config = dict(
    dataset='photos of plants and fungi (iNaturalist)',
    image_size=48,
    horizontal_flip=True,
    translate=0.06,
    num_classes=[11, 54, 120, 500],
    depths=[2, 5, 5],
    stem='deep',
    widths=[80, 160, 320],
    downsampling='max',
    init='kaiming_normal',
    muon_scale='match_rms_adamw',
    grad_clip=5.0,
    batch_size=256,
    epochs=149.5,
)
Rows from block 6 of a small image classifier, named by matrix and row number. Each number is 500 + 40 x the weight over its row's rms, rounded and kept within 0 to 999. All counts start at 0. Numbers have three digits each. After the name is the row's rms in percent of the matrix's.
After each channel's rows are labels from the 100 images, of 14848, where the channel reaches its highest value: "strongest on" is what is common among them. Only what is clearly more common there than usual is listed. The data: photos of plants and fungi (iNaturalist). In brackets: how many of the 100.
# conv: 3x3 conv (model.blocks.6.conv.weight, 160x160x3x3, each kernel summed), inputs 80-159

conv.147 103:498454467483493546450493502457474534476543444585441425576528487526453464508517591469527489538496552516534445478539458503477517472496508500485518429512502527507507450485542483537423503446492513501466595488457553522495467535441487452530470462
strongest on: order Asterales (48); family: Asteraceae (48)

conv.36 104:435538455482483541508563559538434550514479522573531535498509395541488423545471497463481456583464534571480519508517502591446490459493498498510462502437515592439485470441500518521451488469579521488502494504483478475507532457492541571428537552
strongest on: order Lamiales (28)

conv.88 096:428451467503467623495510436500434512484470557467555563471584432439507489476532580444573449521448515468473470526476521469523485513478479461480518482543439433469446498503424533481553512487526518542487554447456476509507460495498498496569481485
strongest on: order: Asparagales (46); family: Asparagaceae (45); text has "yucca" (40)

conv.72 108:494552453497469541506491540509499459576553461472505482454539486592487522455507534491513515474490505530505493429504530474448547432578476523535548414532499532502430497563474450520516519473470469490533467398507528532506492526471566544457479545
strongest on: class Liliopsida (32)

conv.91 097:460527486470483490611505488483453484555550496494470480467531490480481532427527523503471493476528536531607466496505564473455515469485488517536473492487486496473445413490513540532507528574583503448510596424474496513537494527462488455461528569
strongest on: family: Asparagaceae (33); order: Asparagales (33); text has "yucca" (27)

conv.109 089:508453385498438521509514543516519542436541538506508507507510511519412506516534444485594460560479484463442490451475531442550512558497506471498529501495440520440510482449447540506544462468583573531534480499498435472462458495539526574485527446
strongest on: order Asterales (27)

conv.127 091:471539471472558454478486468529450477485475447479445491529526472550456509527522456450478523416501504554503470457491472505460477457503456507501563507559501535516462507505468560508526407476427503507509504531529503461487508534493582460420455444
strongest on: order Fabales (25); family: Fabaceae (25)

conv.7 097:518483499503466523513506503553530483520489529517527476504500487535508495608475568533538467494449532458513509474507480508487471558455486445479555498509541503507499483458403476490490482512490471514530489547480539503526412544515477502464600518
strongest on: family: Plantaginaceae (31); text has "veronica" (31); text has "speedwell" (31)

conv.130 105:481525505499567467482529464546532526462564551493473517504548484486426534489542574539499508512484430424511483504606453467532492474482427485521434497487448496465449474565510509483557504585439601484490486497526526464489481530477450490454452531
strongest on: class Liliopsida (27)

conv.37 094:498547542550531532461442486505394492510455485458480525466438532488458506512537574549474587497508532514519444507492468505550447528489458543528541560673479474498469521510478503476582445490513567489494506470438509470487427478572519537496541505
strongest on: class Liliopsida (26)

conv.121 107:486478491500502580449463606525567495432542556477446480476442435495527453513487521458500545492458511493473510464443504481442450531544520518507471506540487501501560594490452455482484456509526481501511602543530487450453418540518461456506487426
strongest on: class Polypodiopsida (28); order: Polypodiales (25)

conv.9 096:503471483501527520513493486525555474449466435524521525514537510504549486524515634511468469457467495499534508440478484438544505529523524415454496513536449521472539489472482522551546489503495520558541588570493549458456439623435543443515519519
strongest on: order Ericales (27)

conv.67 096:554474425524491504499422491483472458502489551508481600485497484472474516534495545519467500490553464545484499482547462486526522479510429444486514487515423503497461543521475488513504544534492537561540571551509542448510506581446458481490485494
strongest on: order Ericales (26)

conv.4 104:496486592471473438501523496494515586471556455484497561488495451504544491500488538442594439489516476537503449565461533459561426414514459515468491515506483478482469438474469472541490525448590510480526541505556444497555477489561506488495440491
strongest on: order Asterales (39); family: Asteraceae (39)

conv.2 106:482520508460515458476482426474450487474466465454470582471471483482572500553522525499464484570522493468486433532440505589587522479472476528517498513476442519388460401507490514573464524474477504520476427521458518495502508455505526441486489510
strongest on: order Asterales (35); family: Asteraceae (35)

conv.12 105:556481497521475506525484519465497488543536542510493553479487497506543519492542505486473521530400531556425424504512514524443467513485596426502463472523486557428476410438479510544506499496567601579501536437547577498507499531503421485469531455
strongest on: order Asterales (31)

conv.33 098:541502524490518513519511432405489534513507499533472432478533484522493424503495471488597496583503500433601543472556463496469524519510463511555435574529456523441523506526539452530503453496551564458573502470531576406531520518488515442465433443
strongest on: order: Asterales (35); order Ranunculales (30)

conv.38 103:551488534520436533509457553554518513494455398477600463520528540572557491482509464438437499481440449443491509487468506447514505514467501503478451465508540455467513412536439510542559483493507445494599508475536507540439459454536525457479447462
strongest on: phylum Basidiomycota (25); class Agaricomycetes (25)

conv.118 093:531536468506525447514478493521439505405561428478518525517555462516519518468470547453593479507549491577389504490466501533482464538524476462455475516526488454518481532514540493489482482547496446504467479435505481496508537517456542457439481415
strongest on: order Asterales (53); family: Asteraceae (53)

conv.45 105:441457470504499504585572466547535428506522440487510471555564461473540425455507485434472510452453507561503475501568499510526442497459501534491489476450508551532491495583510539544471533437490455499521483520577491495557503561508478474473451551
strongest on: order Lamiales (30); family: Lamiaceae (27)

conv.89 104:504492482530542530512537492442555455565554530493504460484504468499451503527496565506536518469451466477495477536517521480513430555587554479551548511504479504498474504494439551527413487484511512457487526522484467445538449497456452452463559486
strongest on: class Polypodiopsida (40); text has "fern" (37)

conv.134 105:450549517502502427477477473541571470572606426474454451455473506488540437495434559521416508503523526567442523498587547471477449526516518527453539508535611495503524470521437464487439499506567484478460498536545448466454508555496427486485513569
strongest on: class Polypodiopsida (26); text has "fern" (25)

conv.55 102:477461565493426582495464530479529565489537489458452457485474446527512506493463485485533502425530443478448508534425517428472590476524480512604455569544527488474469482551503517466445501523592488474523479579446495521520533503503520545510519534
strongest on: class Liliopsida (26)