From a checkpoint of a small image classifier.
Model: arch vgg, norm batchnorm, activation celu.
Training: muon at rate 0.0028, 26400 steps, batches of 256, held-out accuracy 43%.
Data: trained on photos of plants and fungi (iNaturalist), 45211 training examples, 149.5 epochs.
Rows from block 5 of a small image classifier, named by matrix and row number. Each number is 128 + 24 x the weight over its row's rms, rounded and kept within 0 to 255. All counts start at 0.
After each channel's rows are labels from the 100 images, of 14848, where the channel reaches its highest value: "top examples" is what is common among them. Only what is clearly more common there than usual is listed. The data: photos of plants and fungi (iNaturalist). In brackets: how many of the 100.
# conv: 3x3 conv (model.blocks.5.conv.weight, 160x160x3x3, each kernel summed), inputs 0-159

conv.56 [129 129 136 115 143 144 103 111 101 156 120 117 114  99 114 103 108 134 127 131 146 138  91 120 126 131  69  98  79 146 107 100 175 102 140 121  86 110 132 111 118 177 123 159 123 126 119  97 151 178 125 146 129 101 147 105 149 124 134  97  95 142  96 117 128 131  95 108  88 103 105 144 123 130 113 123 123 124  94 118  86 134 129 115 127 116  94 131 108  55 142  83 147 106  89 156 132  83 123 118 116 129 173 143 103 157  97 128 105  93  91 126 150 109 123 125 154 121 101 123 141 118 138 108 129 178 114 146 115 150 129 193 127 135 137  99 127 144 146 142  71 101 119  83 129 142 152 105 130 165 131 123 156  73 109 121 122  98 138 112]
top examples: family: Plantaginaceae (35); text has "veronica" (33); text has "speedwell" (33)

conv.141 [124 120 100 209 127 141  88 132  98 125 140 120 128 129 115 156 148 103 110  79  85 116 134 159 140 164 125 125 158 155 136  94 140 138 114 113 135 106 105  93  93 119 143 128 133 128 134 119 120 164 141 152  89 146 127 139 127  81 194 132 152 123 113 158 141 131 101 157 166 111 138  98 158 177 151 155 111 116 128 133 139 130  77  98 114 118 102 113 140 128 134 145 133 123  55 105 105 123 132 129 128 127 128 128  86 150  97 154 128  97 111 112 113 139 184  69 100 126  94 142 144 121 121 147 157 119  98 119 151 129 105 135 163 151 112  92 110 124 121 120 147 120 105 112 131 177 168 156 148 111 105 116 139 153 158 116 129 120 104 115]
top examples: class Liliopsida (29)

conv.99 [148 108 166 132 170 137 189 186 113 128 106 106  62 111  90 122 137 144 122  91  90  97 143  95 126 134 119 115 117 104 131 158 114 103 133 137 148 127 157 102 124 143  99 106 106  94 137 171 125 153  96 100  99  89 128 129 120 125  98 186 122 125 123 172 135 118 151 133 102 125 139 131 123 133 150 112 164 117 139 124 115  73 144 115 134 108 128 108 126 131 169  91 173  99 133  85 100 125 107  95 123  98 151 131 119 175 150 133 111 113 113  91 178 109 144  88 103 150 114 100 126  89 111 105 148 114 109 128  95 110 153 108 150 174 106 107 129 120 135 133 110 123 147  91 138 128 153 150 125 152 114 111 147 105 139 130 102 126 117 141]
top examples: class Liliopsida (32)

conv.117 [142 117 107 150 147 110 129 134 122 109 103 183 126 138 136 151 110 136 117 168 109 140 120 128 127 127 125 129 116 155  93 138 129 125 131 168 128 120 150 117 183 133 126 101 128 120 117 179 132 151 143 102 121 163 104 155 174  93 107 100 153 113 108 119 145 117 147 111 133  82 122 126 166 119 124 142 114 130 115 152 131 176 151 105  74  83 153 100 141 131 136 185 159 131 140 166 106 122 131  92 113  94  97 140 100 131 179 148 160 129 164 136  92 133 136  88 167 132 146 108 123 115 106 154 151 125 129 120 120 119 175 104 137 112 144 128 111 103 182  90 124 161 104 159 131 149 134 119 199 154 108 112 147  89 148 108 135  97 119 142]
top examples: class Liliopsida (29)

conv.132 [114 136 120  76 146 135 149 127 115 141 133  90 152 114 142 134 164  97 143 134  93 116 129 134  95 119 134 156  75 100 124 154  81  99  64 125 147 125 113 147 155 124 123 130 100  93 120 105 135 141 125  77 154 133  89 129 142 151  89 108 120 119 143 214 119 126 104 114 102 155 124 111 158 123 107 127 120 150  96 109 138  97 161 125 136 138 140 145 105 143 139 100 151 117 121 130  94 135 110  97  92 115 153  80 162 150 120 120 117 118 134 145 113 111 165 102 157 128 115 128  91 106 118 120 120 139 144 105 104 102  80 121 127 111 193 147 110  89 156 133  77 128 132 120 145 141 113  99  87 125 129 140 175 147 123 135 141  96 123 156]
top examples: class Liliopsida (28)

conv.30 [154 116 147 100 153 178 112 118 156 129 154 112 123 110 100 119 144 158 131 139 118  77 140  89 111  66 177 145 145  79 130 110 103 133 126 109  96 190 126 101 119 136  88 110 115 130 100 115 153 162  78 124 109 119 137 129 146 128 106  98 136 126 102 106  99 131 105 167 153 137 115 115 111 140 138 140 110 138 143 156 125 113 126 105 131 107 146  91 134 164 109 151 143 155 136 105 112 128 167 113  92 105 123 132 131 125 119 118 107 104 151  68 127 157 133 152 140 120 156 120 138 172 151 125 100 108  86 120 120 134 106 166 122 178  99 165 135 103  91  90 107 133 108 131 142 107 141  99 169  75 118 103 141 110 148 124 137 136 142  92]
top examples: order Asterales (50); family: Asteraceae (50)

conv.67 [121 114  95 137 145 146 178 129 108 123 137 106 155  77 134 139 178 117 127 127 150 170  95 121 119 141 170 125  98 115 132 118 176 131 121 109 150 127 129  73 127 111 115 144 106 170  97 115 173 119 144 153 102 119 126 119 102 137  85  84 124 101 121 141 102 141 124 124 121 103 153  93 113 106 176 143  95 152 131  92 144 134 106 135 156 137 152 167 132 110 110 104 126 123 164 112 103 119 147 119 116 120 120 154 142 143  86  99 115 138 120 152 136 101 122  99 125 177 111 137 138 101 134 113 168 107 165 102 128  95 112 154 111 145  82 121 102 104 173 119 159 127 155 118  75 127 154  84 151 104 147 138 142  85 114 119 137 117 115 182]
top examples: order Asterales (34); family: Asteraceae (34)

conv.12 [121 129 115 134 119 119 106 147 139 146 166 148 181 124 124 136 189 124 104 128 111 112 161 113 131  89 116 130 144 120 133  88 129 129 133 129 155 122 167 100  88 151 122 121  99 151 120  97 113 134 133  89 151 123  99 131 130 105 112 135 163 118 154 130 127 170 172 129 101 125 103 152  91  99 116 158 114 170  67 146  66 127 139 145 128 116 167 104 123 169 140  89 148 113 165 156 126 126  79 120 135 136 135 135 160 130 114  93 150 152 159 134 162  99 147 170  94 102 158 142  96 128 147 121 136  94 169 141 147  87 108  95 124 152 131 134 122 105 132 125 102  98 101 132  88 107 111 116 184 146 121 116 107 147 158 124 130 112 124 156]
top examples: class Liliopsida (26)