{
  "crop_scale_min": 1,
  "targets": ["class", "order", "family", "species"],
  "depths": [2, 5, 5],
  "label_smoothing": 0.05,
  "momentum": 0.98,
  "nesterov": true,
  "orthogonalizer": "polar_express",
  "grad_clip": 5.0,
  "final_lr_fraction": 0,
  "weight_decay": 0.06,
  "adamw_weight_decay_other_params": 0
}
Rows from block 4 of a small image classifier, named by matrix and row number. Each number is 500 + 50 x the weight over its row's rms, rounded and kept within 0 to 999. All counts start at 0. Numbers have three digits each.
After each channel's rows are labels from the 100 images, of 14848, where the channel reaches its highest value: "responds to" is what is common among them. Only what is clearly more common there than usual is listed. The data: photos of plants and fungi (iNaturalist).
# conv: 3x3 conv (model.blocks.4.conv.weight, 160x160x3x3, each kernel summed), inputs 54-107

conv.70:493513435472517524425441532523583368499482556481477547518498507493428440405609507471524565508455500435423464523516465490534382465502508471518522601567584448468490
responds to: order Asterales; family: Asteraceae

conv.149:456461555578545515501476405469492524550508394491519516456490532474562504593487434595470507462579508595515472562499487566511508425481424513420565503517530516502537
responds to: class Liliopsida

conv.135:468510504504440484593509552473496565493597522523456495566579539515517536504561489529484560472457557474465526485511513495507450460537513524559428553450485408412460
responds to: order Asterales; family: Asteraceae

conv.133:444488550367506521592553352462475415447513558461441453480456423538542497531553556568463469575525513514488516488574496527485459481406521486531501519499429495502421
responds to: class Liliopsida

conv.32:438482456566486492509429454489500534399517460482487439572458487452549514472426473496524642447515534540523512570517418535543581474430523546470589474400462422475590
responds to: order Lamiales

conv.147:425443534524452547461515404438528552457515475435413480464571463550450360551519497536539484497610475559539444548485478541542508508479491485468482456620498521435477
responds to: class Liliopsida

conv.66:568496493519507536484460453512478448565474460511484478585458537467522497515441483636512564527639635411479489498599482439542575482542440444497549511559455491506497
responds to: class Liliopsida

conv.7:512484524643522563560554414465522470496431491453455481486491637459475448535431597464532601427522526477428519511481496450495514462562528572524542464458478459535542
responds to: class Liliopsida

conv.125:463538500541476506488472438477400439435527464500350398621496539436452487525433450486581591425526475428480529518539544537421549481519540455469512534518463516447546
responds to: order Fabales; family: Fabaceae

conv.14:550492448451505592515522621481523434504507535449427521529590459519389529489507520488469499542416549509424472470565529432514501540541464492530378548543507538508481
responds to: order Asterales; family: Asteraceae

conv.116:450484430412526552504517432518468477507485503490433439448489447458460463498522514469531542549460525431433425541510555442517473519470542490504519535489460597398524
responds to: order Asterales; family: Asteraceae

conv.148:522467467593536497532490556462466449555413410524457527444509504543455550607487515501484499502586532447519566406492527561482512512394576491484425498386584529480496
responds to: class Polypodiopsida; order: Polypodiales

conv.49:391577448429419365526502465510479546441542447628568505504526548436446443553530508474477539461446545551418528496492529448574484505411494429559554558475539458418436
responds to: order Lamiales

conv.84:446398539512464508501571480471580439468577597429528557526471457513528478540487423500463466527436486463392506542493593488492534469472480500599490491419440429442572
responds to: order Asterales; family: Asteraceae

conv.15:520513491583402386403524480450508495476414504469440548595428404496569507411512438523475541569487538553450456517447496403448494512498451502486383547535585491493458
responds to: order Asterales; family: Asteraceae