Weights of a small image classifier.
Model: 48-pixel images, arch vgg, activation celu, depths [2, 5, 5].
Training: 26400 steps, held-out accuracy 43%.
Data: trained on photos of plants and fungi (iNaturalist), 45211 training examples, 149.5 epochs.
Rows from block 3 of a small image classifier, named by matrix and row number. Each number is 500 + 50 x the weight over its row's rms, rounded and kept within 0 to 999. All counts start at 0. Numbers have three digits each.
After each channel's rows are labels from the 100 images, of 14848, where the channel reaches its highest value: "strongest on" is what is common among them; "place" is the part of the image that holds the peak. Only what is clearly more common there than usual is listed. The data: photos of plants and fungi (iNaturalist). In brackets: how many of the 100, against the usual share in percent.
# conv: 3x3 conv (model.blocks.3.conv.weight, 160x160x3x3, each kernel summed), inputs 0-79

conv.80:414451496529537451512470524497462465504555510526611453528533401500603534578501476491550557535616526449470514513542485480482426550541572607528517495469497522481529507591552475533480504537465549515510529616489514487546514472576570506486645585
strongest on: order Asterales (39 vs 11.2); family: Asteraceae (39 vs 10.8)
place: centre (38 vs 11.1)

conv.136:476551394504428493474491462472532476435458559461456479515386533391499603488461463460414456478518492488545495532579541452507550442505483476484484504461488512447502511515489510557500507518563459511417403562490440487495545369433460422478509385
strongest on: order Asterales (31 vs 11.2); family: Asteraceae (31 vs 10.8)
place: centre (33 vs 11.1)

conv.74:472513506474441537472454495441400481434502460433494489523507508477558568567501550528504515446547413565539516498471491422503482447554447448503439450537493541492555452520535537456520445448613580485565491438474575452481470583498513494430518501
strongest on: order Asterales (31 vs 11.2); family: Asteraceae (31 vs 10.8)
place: centre (43 vs 11.1)

conv.134:426522427601521574445465471493557456430543497541495544502439529399542520390469493512507463538536473542497487533450469475564448440603520512469436506447428494513443500457440412457383454509388447544459540425540492449520535509559491524524614395
strongest on: order Asterales (35 vs 11.2); family: Asteraceae (35 vs 10.8)
place: top centre (34 vs 11.1); centre (30 vs 11.1)

conv.34:453514452570507569483552588513516521384490560478545422425398452520515448531478489467503397467492497401467520531529516529482411525498577548526577458481528523530476486443474548545528482455468539426473562415520584458510480555382553524524542477
strongest on: order Asterales (52 vs 11.2); family: Asteraceae (52 vs 10.8)
place: centre (37 vs 11.1)

conv.127:430523489483449541522597568469522509480582481564534628542497602502491501569525501493544553484555494466476531536547616499559601425476591460518416474470527557503485497584532546461481484438428585504427467527520504478537447604531542552510534482
strongest on: order Asterales (31 vs 11.2); family: Asteraceae (31 vs 10.8)
place: top centre (33 vs 11.1); centre (30 vs 11.1)

conv.66:520497449505490524513477448488421478535480496520584521477544610551429547463537485436509474565456528553566491456509464453604439483571378403564514567402568485498489542458491600466423486555390417544479453450502481460476436415438481418547437454
strongest on: order Asterales (43 vs 11.2); family: Asteraceae (43 vs 10.8)
place: centre (38 vs 11.1)

conv.100:565452576502474554464517499473597593450341455506575551399536531489482384526471454458477507469505597481519504460495588474478533519519516518568490595504520560556505459519441500544534511459471488452505515486479538529430432580509531612485452424
strongest on: order Asterales (54 vs 11.2); family: Asteraceae (54 vs 10.8)
place: centre (51 vs 11.1)

conv.22:567559537486519426515620419511502467513409481550443579388500472518497540476521465494424530415480419529528468509517509551550537469471502483530451475450436489473429495575489453546590490373417514553463537522445457437549372504521517542596470557
strongest on: order Lamiales (31 vs 7.3)
place: centre (33 vs 11.1)

conv.27:506512465504490498562457548522504471436528404529431461507421448552538451473510499510539490456550446524450455421455527527525520406598434499550443452429473551426553483392560439494431443417557550381544547490482569505419450452497514574495426491
strongest on: order Asterales (48 vs 11.2); family: Asteraceae (48 vs 10.8)
place: centre (45 vs 11.1)

conv.26:515426586520505542510451451490488445463481475559478500460512509584573490525546461526577572463443494550534497449502592573448495484504482438567545503556476534566408556507476455480510560498440505478511437504429513599499518417545417417506443454
strongest on: order Asterales (29 vs 11.2); family: Asteraceae (29 vs 10.8)
place: centre (27 vs 11.1)

conv.68:520590486501437535492570501510546498550473433506378530471498509469517400503498538523484541492518641458568464494537498464591539556486509509501603473511540560547469455508514506505499489452620404479514537440482442573517515520444472446488486431
strongest on: order Asterales (38 vs 11.2); family: Asteraceae (38 vs 10.8)
place: centre (43 vs 11.1)

conv.10:427545514464490554516504458487530499541357479464462570469493488482492519519533439549428516520441394507510441474492456467473519464498464529543524457464546506456531466568383498529497421497452471366548569569439443468433537459533523422430484434
strongest on: order Asterales (31 vs 11.2)
place: centre (28 vs 11.1)

conv.156:549508471560490504502503526421490412518558537532490434489475543466459513529518489456422480465548548498382455495503521578518401445553424470488555516510500585426485500497547444486424595428532510529499472514545474523484374516502473580503513488
strongest on: order Asterales (50 vs 11.2); family: Asteraceae (48 vs 10.8)
place: centre (38 vs 11.1)

conv.82:439531510478474467463543446541540483445467521476418503474499574419500387551502532508479578533446546478530577542568441513409431478534509468490547553386522473615492528468511478557447547513493506383405401545480519458467517480572433411441359373
strongest on: order Asterales (36 vs 11.2); family: Asteraceae (35 vs 10.8)
place: centre (39 vs 11.1); bottom centre (28 vs 11.1)

conv.50:512478523442524533525524500440483467588538498441513628484542425475520471423457407563435475490578521518479559480485533520477469492453512558428478447519443570492534536447492416438418443538504491451442483438495504422444493482533454540519465463
strongest on: order Asterales (31 vs 11.2); family: Asteraceae (31 vs 10.8)
place: centre (47 vs 11.1)

conv.78:487504464560475611521484434613575426489590414470492577548476482448519539477409483519406559461431528531488457490455571548512495491504518544469536465459526586588538458483471575471528517491412468507551524462528513448517527683444475460447446554
strongest on: family: Asteraceae (31 vs 10.8); order: Asterales (31 vs 11.2); text has "common" (29 vs 6.3)
place: centre (37 vs 11.1)

conv.14:439566540486516596533539487508514479460487487484484502546537498412492397566494560479475603474475520445456513588486518526483522451499585487482434466458473565483588394457504413480515488484531493635467468460484500411482478471511385404584463424
strongest on: order Lamiales (32 vs 7.3)
place: centre (31 vs 11.1)

conv.123:558588517497491482484439499563573480532484503465434451509489575556534515627548514432392434566573473530537410535452435540553506545561519464374530580567476451504508566540582442501454446534554488551522500450470458517498535472555461506531478523
strongest on: order Asterales (40 vs 11.2); family: Asteraceae (35 vs 10.8)
place: centre (30 vs 11.1)

conv.31:466519483522562440529514535424498420492569552525632508480563526486495444535466550501533457533656431492502504450528580424482491434486507541517447465535485472420531451488467555411539410482459491458520510462469447479579407554509547537470481436
strongest on: order Asterales (31 vs 11.2); family: Asteraceae (31 vs 10.8)
place: centre (50 vs 11.1)

conv.32:459449607468555430559444462520550626493609521473420450504521550525524434421472493538492572538517459585495456518419551474445453535544437497448480531524487524462526537551590558531408441567416544503457519544551467526480552529444457552476490509
strongest on: order Asterales (44 vs 11.2); family: Asteraceae (44 vs 10.8)
place: centre (31 vs 11.1)

conv.53:462519632531487497448507402508515505461516528461457618589490544545458497495473477557552578573462491525481525546512549487459461472511503515515526526624553454480572400464484482544520548554484450484607437421434478517552486536570504557450415425
strongest on: order Asterales (39 vs 11.2); family: Asteraceae (39 vs 10.8)
place: centre (36 vs 11.1)

conv.107:460613542443499549477524502568549581446484486470472355538521496513510447455482554430499545503525560526512495553507577547469500458517449475462466462472526411520469460535602534501565545452487514490570439493507414476524506529565624479469406368
strongest on: order Asterales (30 vs 11.2)
place: centre (53 vs 11.1)