config = dict(
    dataset='photos of plants and fungi (iNaturalist)',
    train_examples=45211,
    image_size=48,
    targets=['class', 'order', 'family', 'species'],
    num_classes=[11, 54, 120, 500],
    hidden_act='celu',
    label_smoothing=0.05,
    loss='cross_entropy',
    optimizer='muon',
    nesterov=True,
    adamw_lr_other_params=0.0028,
    max_grad_norm=5.0,
    lr_schedule='cosine',
    adamw_weight_decay_other_params=0,
)
Rows from block 8, named by matrix and row number. Each number is 128 + 32 x the weight over its row's rms, rounded and kept within 0 to 255. All counts start at 0. Numbers have three digits each. After the name is the row's rms in percent of the matrix's.
# conv: 3x3 conv (model.blocks.8.conv.weight, 320x320x3x3), inputs 0-10, a 3x3 kernel for each
conv.292 099:117101111087103116101113120177180172140139140097101084099107073069087049144157147180185164198192182127114113140147149125094104156129113090137157112189169120173134086145155061047060166114127159177163167171150091131112140130162144143166126107154171141130110091106097101083070109129093149121085127088
conv.293 100:099125086162174135107131164123119130154123109166145140152110112115102118125088102116094103158148145149168155154128117107104120144151162101083112060024002087103058135116149174131153195173187068071100046053077097114112154179150096123100101111095127134161094100141098095087136093118141113141162122106
conv.294 101:133131135098097103139128119134127132086107112085121124105120115122177126140148100100098088106128092078080086117114132077070089182153148081103097163134132148098095084119106150178128157175151141110145111146160091106086085063081142138145169153147099132144121165165175182155139142127135152128107121098
conv.295 100:124114084106091082071100097129139139190158147131072080101088100177130103124149166134149162153131146112087094118141138121146146145153140093063092106094100185144136139160212135109118061053069171134161115102146098059097119151111093130123082077080095084078102063079168175187116090107099066109128116162
conv.296 100:136124107136138121159186151104106128201196193177171191139168162158175173115110119156168162129159157101126107156146158158143147070061077159188163149128123161143112119092072148162131062074055109098117150180176079110140174147171140130118139110120148131129161135157103136138154140119146143119082089095
conv.297 097:137144160156159148088121119122124135187172167113109091166154139144122117146126116140126079150146109101117112128129114171183206106116127056064073120130096079076041113103088116115118107119129117123141161141154114094080134115121141146154082106153185183173156138137087103100112112106166149148140107094
conv.298 100:152102116136124133093106136108126106145185195134134127123133136135186136142179180176217193101151125110162107182175231147130155156156185137122120166180169137096126129156154101139144053103139112128105162183152144161190112081081135114105149144119133096110122078110187164157111124134142166153170182147
conv.299 100:117160131134169140131171155124109109123111103124105112126128161111133121127105117101124136067095132119139127082067038082116150103117145154137105135120117090078095152137108108104100157154112170165170110117090133138128209171176117076051114089095157132128115095080143114113110110097111130117113139151
conv.300 100:133154137086104093079114116078103098098100143111119150135086162121091146139133131178177125099104096139160136103095077135142145147175214091135121163195168177170154115071082165167135184178121121140113108126133117122101137140076154153134158153131090081086105103086171160169134137158178192141076079041
conv.301 098:164184203154120153131111129122145148112108094158177219130129148158169170125130143125114113188189188146154128105145118107134120134136102106092083123119081131137109156146157182161203115122147130134109107113107082056054133161142130141148111129131176160186133112133116097103150124147187144179166113144
conv.302 096:103116115126111075140150116182139126067045050108098093119159188098138151053085096141184215170177205108077093178153160156161148062090099128115113124092118124101086156132151149157192137100107099089091111092097095099140091081099143131135007029061140130099129125074109127127133119107137125158154151154
conv.303 100:129100103124126157084073127167159118146144156134139115193217203133129098089070096212203222207202201153156158135143139164148144090108107169171129123132120145162161068092068092100126092119132122125143213182196145112120095099115148153119136123109138149137147131132107075079147142141130110137127125117
conv.304 099:112103094118092095135175152118128097131126114151163150148113080119114105120083089110124162082121149102141153123118123079107130114119126150142123149155135079102100098088113111088091142149140143099150153165160119150158088096140094122096106164175162170145112119112094115115136155156088129104039089092
conv.305 101:131142157173189139149156108166161145140126117099085097099129087110094082173161146095088061146181129152163149148155163138124140104074059080091134141112119110103100169138126124118138069121148098099095099114106100114120139148106127123087084084079078061078139163177137118105097097119150153131120129098
conv.306 099:174145137069061092124119150204216154097127116072079082147158147157197213091107106188182171164138128161127111174148172167138110127148113116129144151155142074094093120140092177189171192213206160151123137122092153148130075136136123174208122145174140153124103103089132125126168122111142097089161125132
conv.307 100:080119127074106120099101120103124129131156128148158151109103100123143138113111132142135140170162157171166163140106071196159135088107110097116083064103096074119104112089117103087093135109119148121184116110145125100150144163134184198106142113099151181144114152119099126091124137142156158136111141144
conv.308 100:102141138101111146116126167071082108077074112107093102078077132111130155126124108116099082167153170107092072095102116137145117129131102158124161149138203107125159120134097101163115107104077156148156118095108114087079136095090089096132128116141153148140122117104086077058096122090149138142134102126
conv.309 101:091095093127151170137154176140146140157160128159128141127136121157148159141088126136124127111105102075076095143140111131131114167204185102124103088085095120141148198202219089097104105105102101099083112118134095104133157153173202202235111134106036031030112105094163166136128161152089088071158170148
conv.310 099:157151157135126122082077099046049080070072080072063050171170172118109119096086070099127116128151140103122130114136111148136098114112100147189165133185180106147138165139131081092097149145136156124119130119090158188166156162151172155131116137120134113114154127143147115111150169155178188154149169149
conv.311 099:094058047138112123175201222124147124122145127105120138113163182108152147071099104108134132131124099140114124161165105150123125153124122129136096096081072105110089097118118127111110127132117096094143112114133124153137148141141124137159199176154138083082130102096124123150110115112095094099096122125
conv.312 104:103079135098047037133083047125113108068097064062109092091092108116106153094130126137125060135119080170126095110143160064096172076148171113155117120153143120139118175171143115145112120129068138170158138162110104122088084124144098130207171143145163140125118125176164123155163123144232163146162087091
conv.313 101:075073063080062058145122123079077092152142155129118120133146160156186171082067076099148128084133118110112097114115103167225207141186207108114154167143180131111084137129136078084042132150133100094098118098091145140134106085085146110155163114131082104113126132121130155173109099163141117190112076138
conv.314 099:142125103187195177097106088059076101095104112104103099192132136088110122181136169168143129151140115117124112076087101128117120136132121140134151082136121100133156128135122125122148099106115132162140101118116158150185069111106075092081091095093181138184167107133119122111125109113195170131162130073
conv.315 098:113145166123135144088080051096120148087109112177177152147110103149143127174206203129142114159165148149146118147149159165192180126138108135137110124147135133131143159139156135138141151157167136133132132139143103107103069095113081083095104112106168166156175155142191168136107120171078104181036045103
conv.316 101:152116128109102094143134089143151133141148159138135157133160167129153172099128125080086126106098127151118123116138123088078067140142125124117134111106129183101170153109096153154152133120124084113148084090106080049082100137166059077112161155185152171151114105105151180163121112101139133115140089084
conv.317 099:110125111122104097108090136106109120083089080109132132132144100118114112101107089139125097115137141070071074101105149171173163151151114147171128177195144207217189147118124165107151115091152063086047098149143082117092136077099100120137086112119138102121100111129113144157166157138083086117114113112
conv.318 098:096100076072065065164165170123140127129132091137165151108126142111109102153164148113138133162182137127130139111107113150138166154152178121161166155153151111079097047047047142119110114093098094112123130133112112126111104091098082061096091077106124138139160183158094116121134097143151134141133121092
conv.319 098:157171174123168175134145167149135110154141126142107095088086059147124106137144142128140142099125113055065098143156127210211203114138135125105138117079122194184184102100115155183154156164152110136109107147128114156161126109135097075065117105094133125092166178139131121111148135167114126131095142163